A small multi-label image tagger, trained from scratch: arch vit, 88335 training examples.
Rows from block 3, named by matrix and row number. Rows with one number belong to one attention dimension. Each number is 128 + 24 x the weight over its row's rms, rounded and kept within 0 to 255. All counts start at 0. Numbers have three digits each. After the name is the row's rms in percent of the matrix's.
# q: attention query (model.blocks.3.attn.q.weight, 256x256), inputs 172-255
# k: attention key (model.blocks.3.attn.k.weight, 256x256), inputs 172-255
q.151 089:128128128126128114160128096128128128128128128018128128140159128171143128128061128136128128195128148128057128128128128128128128152128128128128124128128128128128128128128128128128128128128128128191115128128128059128128128128128092128069145128128064128128
k.151 103:128128128148128128128121125178128128128150128174128128128128128128110128128128128153128128095128128171128128128128128128128128190036095183156128184156200128128128128128114128128156128083128128134128128128128128128128128128128128128128128117062128107111
q.152 136:128068128128128128128128128128128128128103128128128128128105210097128128128156181128128168128192086090128128115100128170128128128128128128169108128128128128094128137128093128128185128169174128140128189083106171128166161128128071128128128128128173128128
k.152 117:128128128128128144128128094157128128098100154200145128141128128128128128128184158128111089128128128146169128128183102128128128128128128128128103128108128128128101148091109128128128128163128128128128128112128092171128076128128128128128128098187128128108
q.153 074:080128114128128128154128128110128128147128128128068059128128106128128128128128128128128128128128128128128128128128180128128128128128101128128128128084128140128128128128146128128128128054128128128091128128137128059165146142128128128183128166128128117062
k.153 070:128128128128128128184128128128204081128128128128128128128128128128128128128184128128128128128074090128128128128128128128128128128122128128100128128128155128128128128128193128170128128128128128128128128128128074128128128128128128128128128030128128128128
q.154 119:085148128128124128154128120119128111128186128128099128144142114095155128128101128128139128128116144128094106128128128172128128128128086054126128128128128148128128128128128168092128159125128128128128128128201196128128128162128162110113128128128128084137
k.154 116:150128128099087128168157128142128122128168128128128128128128128083128128128143128084128128128202158128094096128102128117128128128128128128101178128128128190108128128152128164152128155128128128094128128140175122128128166185128128128067055109128128128128
q.155 101:100128128128128128128123128128128128153105128175097094128128101128128128128138188128128128128128128091128091128128128128128128174128128128128128128105173128128128128154147099128128128128173138128064128134128128128128160178128146186160182128111128128145
k.155 096:128148128121128139187128128128188128029128128128128128128128128083128128128128183128128175126128149161128151128127128128153159128128160128077128085128109128128077162128128128128128128128128128128159128128109128152052128074128128128128128081128128103128
q.156 087:148128128128128128128128128128090128061128128128206128128128157128128128128128192128128128128128128128128128042176128128128128128128128128128128128213128128128128128104105128128128074150178111184128128128084128149128128128128128128128128128128128168128
k.156 122:128100196128128128099085128128128128128060128155181161136128156128128128102128128128128105128128128173128128128128128128075128128128128128128128128128109101128128128128128128128128128160128128162128128017169113137128094128128128063128128128128128128128
q.157 113:172128113128128128128128072128128128128128128128128065128128128128128128095083128128128128077128128182128128163187128104071076128058128159074128128128074128169128128151107128128128128128081128083128128128128128128128128128128128128128135128176128128128
k.157 139:128101128163128085063102128111128177128128069128128128128086184157128160128076128128174097128081128128107128128072137128128128101140128128128155128182128104128157094128128128128128128167156128160101096128128128128170157128128089128120149140056128128128
q.158 106:147157128128128128099147128189128097128128128128128128128128128128128128128128128107092066128128128165195103128159065111128058128128128128128128128128128088128128128128087168128128128128051095122128114128128104180100128093128128102128128082128181167128
k.158 118:128128128128142128128128128075069128128175101128128085128140152162128192128085104175128128100128128088128128128128157134128128128128128128162162128128101128128128128091081128128128128128128128146085128128128128128128153128128157170128128201116124128128
q.159 131:092128128128165152128104080093128128128128128186105140128180128128128099107101115154128128128128128128109128128093128128168140128128128128128128077128128150128128128128195107128128128085128128128116128128152128152128128151128128131068145128102128128164
k.159 118:128128128094101159128128128128128074128137164093128128104128128103128128084128128114128226128128128128108128187128128070128128128128073122063128128102164140128128128128128184128128096128128128128128128151128128134128128128170164128166128128128128069128
q.160 076:128104155128128182128128128128128128128128128128128128083167099128054128128081050074128128102128192150128128128128128103128128128100045120128080128195128128128128111069128167128128128128128128128128128173128128128158158128128128107128128128128128180128
k.160 079:128128128128064128128153128162128095128128128089128128128106128128128128067128128128128128045128148128128128128128199128106128128128162100128128128128128106128071128103076128113138128160081128128169128128128188128061147128141128128128183099173128128158
q.161 085:128128128128128128128128128128138128128128209128191128128128128128189075128128128128128128128128180128112128136128128128128128128128064128128128128116082128106128128128128128062128128128105128128165089069155128104128128128128128128185128128128128128116
k.161 075:128212128128128066122128144128128128101128128031128128128128133128128128091148128128128128128128128128144128128099128128074128111128128128128128128128128128128203128128128128128128128128241128237128128128128115128128128128128128128128128128128128128128
q.162 089:128092128128128128128154128128128182128107128128128128128151128128128128145128128128189128128128128128128128084143128128141128128128109128128097128128128128128128128128128178128128128128128106073074128128074128128070128128128180170128128128128048128168
k.162 084:128086128128128191128128128128128128128128128128128164128128169128128128128128163128080128096128166128128161178128128128136128128128128128128066128101128172128078128107091128128128128128128128175206128159128128128128100128128128128128128128142128033171
q.163 083:082128128128128081128128128128128128147128128128132128128109128128128128128128157101128128170128115128165128128128128152128100128128170128128031128128098128128128109192128063128128128128164128128128128128128111128128128128128128145146128128083128128128
k.163 073:128128128128197128128150100102068128128128215128128128128128128128128128128128128128128142128154128128128128105128100128128128193171128128128128159128128128128128128128156128128128128089128128128128128249128128122168070128128128190065128190128128128128
q.164 095:128128128128128128128128085086128128128102204119128128093141095181128128113128128096128128128128128128082088128128056128128128128122128128128128128128128157197128058128128128128128128128128128170128128128128128128128064128128128128128166128128053174128
k.164 087:128128128128128128128128111128128088128128128128189104128053128172128128128128128079128128128128128059128128128088230128128128128128128128128128128128128163103075128145128128128128150128128128128153128128090128128128169128128128128128128128128128128128
q.165 055:128137128128128214128128157128128128164071128128159128128064143128128128163128128089191128073088128128128128128128084128000128120128128128128128128128128160128128128128128128128128128080128128128128128128128128080128128128128128128128128128128128128149
k.165 056:128128128128128128197128128128128128128128128128128128128128128194128128168128128142128128128128128128099128089128128128128128128128128128128128128128128128172128128128128128128128128128128128082128128128103128128128128128128128228128128167195128128196
q.166 106:128128162128128128128124128179035128128150075128100128128128161128128128128190128148096128128128128128128128154098128128157128128090128128141110128128129128092128128179128128128193168067162128128169128128154125128128128128128128128128128081128175089128
k.166 085:128128128239128128128122171128106128181139143128128128128128072128083087128128128128114128128128128128067128128128128128167128083128128128128128128128128128128128095128128128128107128087128128128128128128128128088128128160128079128160158129164128130128
q.167 066:128024128128128128128128128083128128128128172128128128128155128182034128128128063128128149128128128128128128128128128128128128128128128223227128128043128128128128128128128128128128128128102128128128156128128128128198128128128128128128128128128105128128
k.167 066:128128128113128128128128128128128128142128100051128128128128128093128128128118128128128182128128128128057128128128128182128128128201187128128128128090128128128128096128107128128092128154128128128128128128128128128112128128128184184128128128128128128132
q.168 077:128128128128128120128128128128174096149128128128128095128085128128047128128128128128081128098128128128173128165128128128098128128128197202128128128128128128128128148128128128128154082128128148128175169128128128128128128128128074128128128202124128128142
k.168 080:128128128128128128128128128128128128128128128128128059128076128128128128128048128101128128128128128128128217128128128128128128195128128128128128128128128151128128128128128128128128113128109128128128128196000128128128128128144128198128128208128143128128
q.169 069:128128128174128128177128128255128128128128128128128128128128128128128128128197128128155128199128128128128128128128128128128128201098128128128128128128202128128128128128138128128166191128128128088128098128128106183128128128128159128163060128191128083128
k.169 078:128128086128128128128096128128087128128128176134109128186128128128128128128147128128058128128128128128128128128128128128128128128074109128128128128081128128128128106182128164128128128128128128128128128128128128128128072128086128094161093128128077128128
q.170 098:187128128128128128128128128128163126128088128131128112128168088171047128119103128128149128065133128128128128128171085087157097128080128128105128128147128102128128094132128128128088128128128128128128128178112128128128128128128128128128215128128095128128
k.170 083:128128128128128128168128155128128081052128084128128128119128128128128128195107128082128128128128128128128128128128175128128128128128184128128128128128088128128128128128128128128128128128074128128202128128128128128077128128128072128060081128128128128160
q.171 063:128128128128128128128128128128128128128128025128128109128128128128128167128179128128142128128128128128128128128128128128128128128128128128128128096128175128128128128128128128128128128112128128128104128128128075128128128148128128128128036128128128128128
k.171 084:128128128128128128128128128128128128128128139128128176223149128156128128128128128128128064128128128128128175128128128144128128128070128128152128130128128082128128128128128128128128128128128128128128128128128128128128128163128128093169128128128109228128
q.172 050:128074128128128128128089128128128128128128090128128128128090128128128128128128128128128128088134128128128138128152184128128128128128128116128128162128128128070128128128128047128128128128128128128128128128128128128128128128140042112128128128128095128193
k.172 057:128128128128173128128128128128128128128128128081128128128128128075128128128128128128128199128152128128109128113128167128159128128128128128128191128128185128128128128128193128128128128173074128128128128128128128128128170054128115168128128128128218048128
q.173 052:128128128128128128128128128128128128039128128128128128128128128094128128128128048128128128128128128128128128128128128128128093128128169128128179128128128128128128128128128128128128128128128128128247128128128128128128128128128128128128128128128128163128
k.173 055:128128179128128128128128128128128131085128128128191128128128128128220128128154128128128128060128128128166128128079128128085128128128128128128128128195128128128128128055170128128128078128128128128128128069128128128128189128128128128128128128108128194128
q.174 056:128128087128128128128128128128167128128170199128128128128128128128128128128071128044128128128128128128128128128128128128128128162128128128128128128128128128128128051128128128128060128128128128181128128128128128074128128128128128128128128128128128128128
k.174 065:108128128128116128128128084128128128128128128128107128128128128187128128128128195128128128128128128128128128128128079107058128128128111128128128128128128128205128170139128128128128128128150128179101128166128045128128128136211128128128128110128128128128
q.175 073:128128128128128128128128128128128128171128128087128128128168128170128128096128128128128107127128128128107128167128128128128199128128128196128088183128128128128128128128128128092128128128128128128128128128128128128128077128128128128128130162128128128128
k.175 073:138084075128194105128128128093128128128124128128128128155128085128128128155128128222128128128128128162128128128128128128190128082128128128128128128128128128108175128128128128128128128057151128128065128128068128128128128128128128128185128128128128215128
q.176 095:042128128119128102128128128133128176145143128128128187168096128125128092128128128128128128168128128128196128128128128172128128128128128156128128128128128128128219128174159128103128168128128128189128128128128148128128128128128111128128128128128128084128
k.176 111:172128162149128053128128128187128128128128128181128128128102128168128212128128128128128128097113093128128092178128128128128128128065217167128128097128178128128128128128078092128128128180128167128128128128128128128128128128071128128128128128128128164128
q.177 111:128069128128140133104128128128128177128128128128128105128128128128128128128128064128128163093128128172128128128101089128161128094116073144128128128128128128128096177128128085128128117128128128128128160128168110128128162128150128128128074128128128128128
k.177 125:095158071128111128128103128122128075110108128128128128152128128183128069128128156149128128128128128081128128128184129183100128101154128128128128128128136128128128170128114128098128128188128128165128128128128128148183056128164128128128128163128156128128
q.178 103:097128128177069128128110128148128128128128128128071128128074128128107128130061141128128128170128128076128184128128164159205141128128143128156109170128123118128128128154099128128091145128128185128128128158128128108128144128128128128165128128152128128125
k.178 103:128128128128128134087128128204128128128160194170151109128154128128106128128128159128128128105128180128128070128128128128141128150078105128111115128118128128128128173111128177128128171128055128112128063128153085143128101128128128083128128132128128075128
q.179 106:128081128128128128068099128107128046128128128128128139128128128109128123128150128128128128095149165128207128128128128128128128148128128073128141128128176128080128155080128128128128092128091128076128128128128128200112147128170128083128128095128128128128
k.179 124:128128128106128128128128128128128128128104070128168128128066128128178128128128128128153128177128128128128128166108165128107128128175128128128128128128128128128128081027128128082177044128128128128128128128128127130128128074172128128128128128128128202128
q.180 107:128090128156128128128069128128119128128128128128128128159096128128128128143128128128086172128148128128143143128128128128166154128128128175150128128112128128128128128128128128128128059158128185128160128128128128108128160128128081128128170128070128165128
k.180 123:091096128128128163093128128088128153128128128128108128128205128128137128128128128128157166066128128173128128092128128128084128128128128128128128128128103185128128128128128082113128128128167128187128128128128128128128143162152189078128128151125128159128
q.181 107:128197128128090128128128128128128070128116128167071128128128145128151081128128176128128042136128082155128174141185128128128128130128128128128128152128121109128128128123074168128110187165128128128102128128128128128141068128075128128128128128180128128128
k.181 106:157128128128128128128128139171149180128180128128128128094128128112060148128077128128128099128128128128128128186128109128135128128091128128087128177128128072077128128128128128128128128128054128069128128159122128128128176128128128128128128102128128129128
q.182 118:128077128128115128128128128207128128159161128128128181201128145087128087116115160182128128179128128130128143128118128173128128128128128128128128222222128128091128128128128128097142128154128128128154139141128102084128128128128128128144128128143128105128
k.182 109:094142128154114170128128128128128128157137128146128128128167128128128128128075157128139116126128113097119128128105128128128128138128128128128128150157128128128128057128084128107128128095128128128168048128128128190139176128128221136128128128128128128128
q.183 096:179128128092128128128189128128128128128128128128128128128128180089128191128128128162128160128175128128087128128128153128128128128128078128128128128128128128128128128060128128157128128092128128128128096128128128128110182128145166115128081128200128128111
k.183 120:156128175128128128128128199128161128128128128128176200210128128128128128128097128128128128101128128128128154116128153128121093192128128128128128128128065128128128128128128195128128073134064173128128128128128128128128128128128128128128175078128132067128
q.184 083:187128180087167128128128128128128128128089128128128128128128128121201128128128128128128157128128128128128142128128128128128128071128128171108128124128128128128139128104196128128128074128128128128128128128128045128128128128168128129074128128156128128128
k.184 083:128128128128128128128128052128032128128135128128128128128128128066171128128128128128087151128153128128134128128128170069128128210128128128128128132128128071128106128058160128128128128128098128128165128128128128128128157031128102128128081128128128128128
q.185 149:128128142128104128116128128128167097128058128128128063083128128128128181128140128094083092112128128128128128128183150070100128155128128128115074128128174128134085128128128128185102114128098128068160128129128112128128099082128102128106114128128098173105
k.185 105:128128128128128128128128101128128123128176128128128128128128086128128128128144184128128137128051128128128187128128128128170128128128128091128128128128128128146095130128128128128128128063128128128128128155128128128128128128137085128119128170128128128074
q.186 121:128084128128128128056128128128128128103128128150112128128128103115128128082128128174128128128128168165110128087128128128182128128134099143128077128165128128128128183128128108128128128109128109128128128151128099122128155128157128128128128128128128128128
k.186 121:051181128087085193128128128128129128128128128118139097128128128153084128113128128173128128128107128128128128128128128183087195066128070128128128128128128128128128128128104128128128128128128109176085128128104080175138068104128164128128128160128128128128
q.187 108:074128080089093128128136103071128104128128128128128103098165080128128167151128128128128092128128128128112128128167128128147100160128128089109139128105128140161057128128128128152071155097101128076123128156128128162128128128128128128128078128156088128128
k.187 107:128168128058128139163128128128128083097128128128128128128128080161158128128128173128075128128128128128128128128128128128128128128128128121071128128089128128128128155128128128128107128126128128101128128128128128128103058128151128154114128128172128179093
q.188 152:164099128162128070128128128160128128094128128128171128167095128101128086128149128128139128128161128167128128072121099128128128128128117144144128159171128128128128182128128128128128070128128099128128128090128128128101161128128099136128128128091128128128
k.188 125:128128128113128128128109128073080178128090128092128128128128128128109100128128161143128160175128128088128128128128128128128128100128128128141128121128128128128132128128099128091128128169161128156105128076128128102128113128128145128128086151128093154159
q.189 113:128128087184116216128118128102185128128128128128128128128128128128071128072128051158128128128128128128128090156128084128128160128128143128128079128128128100128099128146088128128080128128128162128128128174111128128166087128128170107166180128128160211128
k.189 126:062126128128107128128128072128128128128159128108084128128170128128077128128128128166128128128152088128128128128128128128157128128128087091128128128128128128128128128128128089128128128128204128128128128165128101175128128167128128128173128128128128089128
q.190 101:128128128128128128156128080128128075128128128128128108128128128199078128128128188128128128128128060128128171128186149128147198188128128112128128167113128128158128082128107128159128128128128128128128128164085128128174108128128128148128128128152128128128
k.190 110:164128128195128128128128128195128128128128139128092084201128093128128122128128128128061128076128183128135128179128128128128128128128128128128119128128128128181055146147128128128152128109128128128128102128168123128128128128128128128128128108179128120128
q.191 158:128109160128128128128086128128128128128172096152110175165113128128128074091128128201128128128128149128144164128095098140169144116128128160128083128168128089088206176145148105104128128128149158145128164128155128102128128128128070089128142136084128128128
k.191 149:109110128128080128111128084181111181174128128154128128128176166155128181128128128128128128128089128128121128128128137128109128128128128128156122099174128128128128128128066037128128128152128128164120128128106145128188128151128140128105128136104085128190
q.192 128:172128128074154080128160111128128128128128128128165104095128123128128128128128128128186157103128128178128128128128128109137128091156128128091155128128076091128140128128139039128128071099096064128128128066128082102080145128169128128088128138128128176128
k.192 132:096128128156106077093151128142128175181128110128128128128128155128128128128128106094149104128128128105128128128063128128098056128128128155128163128128128128128157128140128128148128128128128128128128128156128141128085128152128162128147110128058110128178
q.193 132:128128111128128128128128107128164172128128187100249128094128086128170128128128108081128128106128128172128076088128128128128092121095054156084091128128128128128128128080128128128095080101128128128128080128128128128082176128143128128128128132128128148128
k.193 128:128148128192128088128186166128128128090128079128128079082097128128128128128145128128128128128160111128083128169128128128128103128128141128128175128128132128128158111107107128156093128128128113128101128128100128128128128087128143158109128165128128128128
q.194 075:128128128128128128128124128128128128128128128128128030128098128128098128147128128128128185128128128128128128128128128128128128128128051128128128128128063128147128128128128128088128128128100170128128083075063128063128128128164128128128128034128128128128
k.194 077:128128128128090128128098128128128128112112128128128173128128128128082128126128128128128128128051128128193128128128128128134128128128128201163128128128128128177128128208096128128128128128128174128128128128128128128143128150128191128128128128086128128128
q.195 093:128157128128128128128128128150128128128128128144128128128128128128128089128102128194147095128128082128128128128128128128128185098128128143128162128128128078136149128128128087148085122128190103128128128128115128128080128128128128128122192166128107128078
k.195 094:128128128128128128128128128166128128128128128165128175128168094128166097128155128128128128128128128177170128128128128093128128104143128128128128128128171166128128185128128128158128128160128128081218128128153128128074128128128080071128128128128128128128
q.196 097:128142193128086128128128128155128128085128128128128113128128128128099129128149128128128128128128128128128128160128128128128128128150128128055128128128180090091128128128082128131128128170128090128129150191128128150138128128083183128077128128128128087128
k.196 102:128083161100128128113095128128128120128098128128128128128128128128185114178128102128128128128106128128128128128128160128128128128090075128150128128197067176128093128128113128098128085128091128128128128096087128128156128128128128128128080128128128128128
q.197 125:155105101128180128080128116128171128128149128073160128088128066079143128128118094092139209128105128149128053128128077128128126128128083128128128139128128128128128173128178116128128128060115152098128069128128128128128128128161128111160128128128093128128
k.197 116:066176137128128111128170128175128184128128097128128128104128181128118159128128128128182099128165128128128109128128128128090128158128128128128128121128210090128212107128128128145153128128128114128072161192128128129106128128093128128171128128128128128128
q.198 145:128094170109168128128128149128128128179128136213158128128043128094196114128128128160123128158128144128128128083099128128128099128128128128147050128211195128128128128097142128128128128128128128128145134078172128128092128118128085087154128128099128128128
k.198 121:128128128128128128128150128131177165128116150128128149172128128089068128189128167128091128154140128128128128128128128128210128128128128098128125128107128128128170128128128096136128128110128128090128147128147128128128128128128074179128128103128053128128
q.199 109:171057128128128128128128128128128128128141128099128110128128128144128128128128128093169186128128187156098102128149074128183128118114128073128128128128128128128154106088128128128128128128128128128128128128128115128091128128128128072128128128128092153128
k.199 119:070171128128128092110128128128128186158184128128128128128128128150090128089151054128167128128128098103128128128128128128128085128128128179128128185128128117168128128177128128128150128128128118128074128128128167102163128128128138128128097128128128128155
q.200 064:128128128128100106128162128128128128174157128128128128133128128128128128128128147135128128146044128128128128210128128128128128077128128128128128128128128128128093128159128128128128201138183128128106128151128128166128128128128128170128128128106165128098
k.200 056:128164128128128128128076128128135128128128128128128128128128128128128070128128128128128167128128128128128128128128128128068128128128097128108128128128081128128128128128023128104128047128128128128128128128128067128128128128128156128226128128128151128128
q.201 106:128128128106128174128128128096128128125128128102128128077168102128128128128128128128153128128110139128128117128205100092195128128087122037128128128103128128128128047128128161160128128128123128128128128223128128128095128128128128119128100128165128145128
k.201 106:128182095128128128128128098087128128202128128128128115083128128134110186166152128128128128128128104096128128171128128128080120128128164128091164128128128128160175128128097128106128128128104128128095128128079128128128128128151128128128122128128128128159
q.202 099:128128128128128128128128128128084128128128079233181128209128154128128128128128128128128128138128128095128166128128187164128199128160136128157128128128139128203128128104121128128138128145128188128157156128128128128163128128128128173128161128128128088180
k.202 092:180128087128128128148128128128142145064106128128128128128089128128130111156128173128069143127128128128128128128128052128128128128128128128128061128064128128128067175188128064128128178128128128128167128067199128128128128128128067128128165128190128128093
q.203 104:128128112128167128128128073128128191182128128141128128128135111128182128092128028128128128128128128176128080128128128128143065128128108128082128128128128128128128128128182128128128128093057128128092128128128138128128165128156128128128128128128128128128
k.203 089:099128102128128128128154149062128128128128074090128128092157167128128128128128128128128128128167128128057101128128112128128128065128128128128128071128128128128128128128128156146088163128153081128086198128128165128103209168128128128128138128128094177128
q.204 089:157128128170146128128128128085128128128128128165218128128026128128128145128128128128128128128128128128128095128097128128175128128128128128128092103128155128128177128128128128105128061128128128169128158128136128079151128128128128128128193128039122128179
k.204 109:144103140128128089128159128128161128128103092128115179128128157128128176177128128128128128128128128128128128128119116128213128159119128128128096141128128070128128065163107128159128162128158180128128128128128128128182128128085078128128128119128081128092
q.205 103:128128128128128128128141154128159128128112080128095128128128128128083186128128128128182128128128086128128128128128128128176128128159193128126160128068128128128128128180128128128091128128128128128097163164128128128151100128095128151128128107128128128128
k.205 079:128099128091128175128128128128080128171128105128128128128128184128128179128128128128167128064128128128175128128128128128128163153128128153134128128128166128128128145128128128128128128128128151128128128128128065168128128128128128122128128128128128128128
q.206 093:128128128110128128128128128174128128128128128128096128128128128128160128128128128188098092177128128128154181128128128128128128128128128128128128156128128128128179148128128085128108128128128128128128128128128128175078128102128128128082128128128218128079
k.206 097:128164128128128173181128128128138128128128167128128164201128105153128061128128128128031128128128161151128128128137128128128037164128128128128128128128174128128101199128128128128178128128105128128156157128128128165127128069128128128180128128128128128128
q.207 073:128128128165128128128128128248128128177128128128064128177128128128128128128128089128128128071128185128079128128128128128128102128128128064176128128128128128150128128184128185128128192128128128128128128128128128128160078128046128128128149128128032128128
k.207 068:128128128128128128128128128128080128128128128058128128128128128128128128128128128128128128128142128128128157128128128128128192128128128128128128211128128128161128128205128128128128128128128141128200172128128128128156054128128128128128073128187128208128
q.208 088:128128128122128128128128152103128172128128128128128128128128197128128128063128092128169128128128143128128056128128112128128128072128095128128195128146198128128128128128128128128128128128128128128128128128128128128091128061128185128146128128128128150128
k.208 085:146102099128071128128128069128128128128095128193128128128128128128081169128128160128133128128128099095128182128052128128128128128128187179128128128128169096128128128173128074128128128128128128128128128128128128070144128128128128152092128128128110143107
q.209 110:128128097128107128113128211128172128128109128128113102117128128149128114128128108096128128128172128128128128128128107128158165073128128128128128128128144128067128125142128128128128128128128128089128140128092087128128122106105128167146128071128131174127
k.209 118:100128111128150128128128128128128189143100128160128128128157128128145128128128128171128102148124128098128167128095128160098128128145128128141086088128128094168128067185128103128160128128128128152090098128128128089143128128128128173128100166092128128128
q.210 126:128120165076128128128128128179128137128128128128128153128118162128128128075128146085139128069167128128128128157115128128128128158128128171150148128128082128128128160128128099128199111128128128153156128110128061128102158128128128102128128162128128068138
k.210 114:128128128114147186128108089128128128128128164128174092171128083100128096145128128128094128128049128175142128113128128128081128154128062128128128128128128093080089128090128128086128084128128128106185080098152128182128128095139128098128128099128196162128
q.211 128:128128095098128128149128128128128128128115128128090085128128128128128128171128177110128152128128093128128128128128128128146128155078128063109128128085128093128071074128128128172128174128173128128128128128128128128154128128128128128128121088169128138128
k.211 129:081128099128081128128128128128128046131206128094128088114128128128153128128128128128097082058128128066128188128143128128128128128128128128128128128128151128128128128128128202128128177128128110128128148128128128128128083151128128121128128128156128043128
q.212 088:128128128128128128128128128128118128128128128128128128128116128128078128128166128097128128128128107128128128128128128128202128128128128128128128140128128128100108128128128128131182128128128128128128128128128128128128128128128128074128128128128128128086
k.212 082:129116128128050128128128128128128128153128128128097128158128164128128128128110128128128128128128128128128128128128128128128128128128128128128128181128128128128128128128128128128113128128117128078128162128254128167128128128128128060128113128128128128092
q.213 097:128074093073128128128128045128128128128128160128128128128128128115128173128128128128128152128128128163161128128128128128128128128128128137128128128128128128128125128128128044128178128128128128171169128076128148128128128127128128079181084126128128128169
k.213 084:128128128128128171128128128101128128128180128128157091128128052128137128128120128095128181128128128128107128128128128083128128128128071128128167128128128128128128128128128128128128128128128128061128128201128128128128128154128128128182128128128152128128
q.214 107:152128128073191128128128128128073161128128128128128128128128128128161128059128104128128128128159120158128128128128128128128128095128128128128128199171128128128128128108128128128190128096128128128128090061128128128128179144128100128128128084128128128128
k.214 108:128128097128074181128128128128128128128181128121128128128176128128113097128128128091128164075128167128128128128128128128128128128128128056128128171128094128128105165128128135128026162074118154085147128128162128128085128128150128128128128139128128145093
q.215 123:109155103128128128128128117128083118128209098128108128128128083128157128117128128128113102113128128179128128228128128128128128128128128128063195128180093128160154186128128128128128128128081128106128128149155144128091128128128128114128096152146210077128
k.215 126:128128171128128128128128154143118128128128128079128153167128102128091076114128128143128128135128128128128076081128128128128128085128062128152168128128079177128175128128128128128128128096194155159099128082128128128122128128112128061187128128128099140096
q.216 135:128128097128089090128128128128128106128146128128128128128128152190124128128128128164128128128128128105187158128128128128085128128128128173128128170128128098128142128128128128128128128128161128128107128117128071128128128128094128127084104128128173101128
k.216 117:128128159165128128087128128128081088128128128174193126177128137168152128128100128128128062097128128128167128128128128128128128128128128181161128128128128128128128128114128128080128093200128128100128090094128125128128128128128128130128211128128128128097
q.217 114:128128128128128128123128128128128128128197097163128166151128128086128128128128118163141128128128128150128128128128128128128128128128100128128128095172106128181128162101170128128128128086128128128128128128128128128125200128128128128128105156128157128128
k.217 121:128128143128128128128128128128128128128128141128128116128089093128090154128128106128161140128128128140122083089128165128147128086128087128128152128128081128128191128153128088128128124128188128128056128128128097128107128146128128128128128128128128128105
q.218 114:179128128128111128095128128128128128128056128128128128128076128128093128128168128128128128113128128128128128128128128089128128128128164128128128128128128128050150128145128128128128128148173128128128128128128128098174128128128075128149128128128128128147
k.218 092:128128097128147128128128122128061245128128175128128157128189106128128128128128128128128108128165128128128128128128083128128070128128128128128081128128128128172158051128128128128128128128157099128128128128128128141128128128128128128128128161128128128128
q.219 104:159076170128128159092128128107128162128128074157155128108128128111128160070128093128146166128128128128128128128081128128128095128128063128128104128183128128128128112108128128128128090128128102128128128128127128116128128128105173128128128128103128133090
k.219 084:128128076128130128128128096128128128216128128128128128128128128128099128128128128128128157128128128128128128128048128161128128128128128128099083128128094088128161090128128069061104139136128154128128128128128090128128128055128128128128081154128128128060
q.220 073:186111128128128128128128178128128079145122128128128128183128128128128128134128128128085128107128128128128128128128128128128128128174128128128063101128128128128128128128128128128128128128128148110128128128128128128128128128128128128128128128128128141128
k.220 073:128128128102221128128128128128128128128128128128170128128128128128128155128128167200128128159128128128111128128128128128128128128128128128101128128128128128128071128128148128128128128128128128128128100128128128128128128128128128128085128128128128128128
q.221 084:079128097140128128128128128087128128128128128128128128128128128128128071128128128128093083128159128128128128128128128128169128128098128128083128128128128128190175128128128181128049128128128128110128128199128128128128113128128128128195128128128128170128
k.221 084:128128128185128053128128163128128128128128128107128128068128128128128128093128071150197128128209077075128128132128077128128128109128128128192128128128128128128186128147128128163128128128204128176078128198128128128128128217089128174128128128128128128128
q.222 126:101128128059151128128128128128128148128128109128140128128128098071128128128128128128113163128128128150128128128128197128128096174128060128128128128197128128128128135090136115128128128126128128096128128128128128143080128143193128111128128128128155128085
k.222 114:122128128128090128128128138128128128128152128065128090128128128128128128128144128078128171128128160128128120128128161128128128058128128128128190134128128167128084127128125128128128128128122153128128128151137103128113128128150128128128128128174128103064
q.223 089:128108128128128128115128088128128128128128128128128128128089059100182128128128128128128128097128128128177182128128128128128128128128128155128099128169128128148190162128128128128128108128128128128128128128128128128128128128128128128145128168098128128128
k.223 085:128128128128170128144128128086128128128128128128128066128128075128117128128128128128201128128128075128080091128128128161128128093128090128128128102128107128103205128176128057095128128128128128128128128224128128167128128128128128128165128128068128128160
q.224 104:128128128128128128128128194128128091128128128128128128128128128128128128152172128128108128101173184128128128146128165094107205128175128128128048128199128092128128159103128128166128128128128128128128128128128128128128128128128128149060128128128160128128
k.224 090:128160128128128128209128128128128128128128128128128128128128128128128117128128128154128128128128128160128128202128128128128128128128128128082128097128128158128188204088128128128128128128128128128105145128128093128128128128128128128157090136084165128128
q.225 080:128128090153128128128128128097084128128128128128128128185128201128164137170077128128160143128055094109128128128128128203128171107128128128128128128128128128128128128103128128089128128164128128128128128128083128140128128128128128172128158128128128128128
k.225 097:128152128128128123128148081185128128054198128128128128182128086092128134176063128128106128128128133128070128128128183128128128172154128082188128170081128162128061128128128128128128128128095128099128128128106165128128128179128128128070128128128106128128
q.226 132:128159128128060128128128130128099128156128093146068128141116167128128101128118128186128037128128107128128169128128144128059128128086183128158128128128128128128078128128073171128128153149128128128128166128128159128128128128064172128128128128128164128128
k.226 134:099143128128128128126128128128128066134128128128120091177096128182128128152128113128101111128128128105088176105170128128128118128128194159167113119113128128128128104128128159128128128128128128128128175128088128128128069090128128173128128128173128128172
q.227 125:155171128128106128128128183128128078079128071132128128128128128128145128079128128170116089103128128128145128128128148114061119138128128128128128128128128118128128118128096128165072128128146128128128128128128128128128119134128176128128102165128128128048
k.227 137:128128128128140128128128133069128128128087128117119115193064072128128122181178128170128128065128149143116128128104128128093111079168121128128106128128081128114153128128128128128128128128208153128105178128066111128128096099128128161140128128128128197128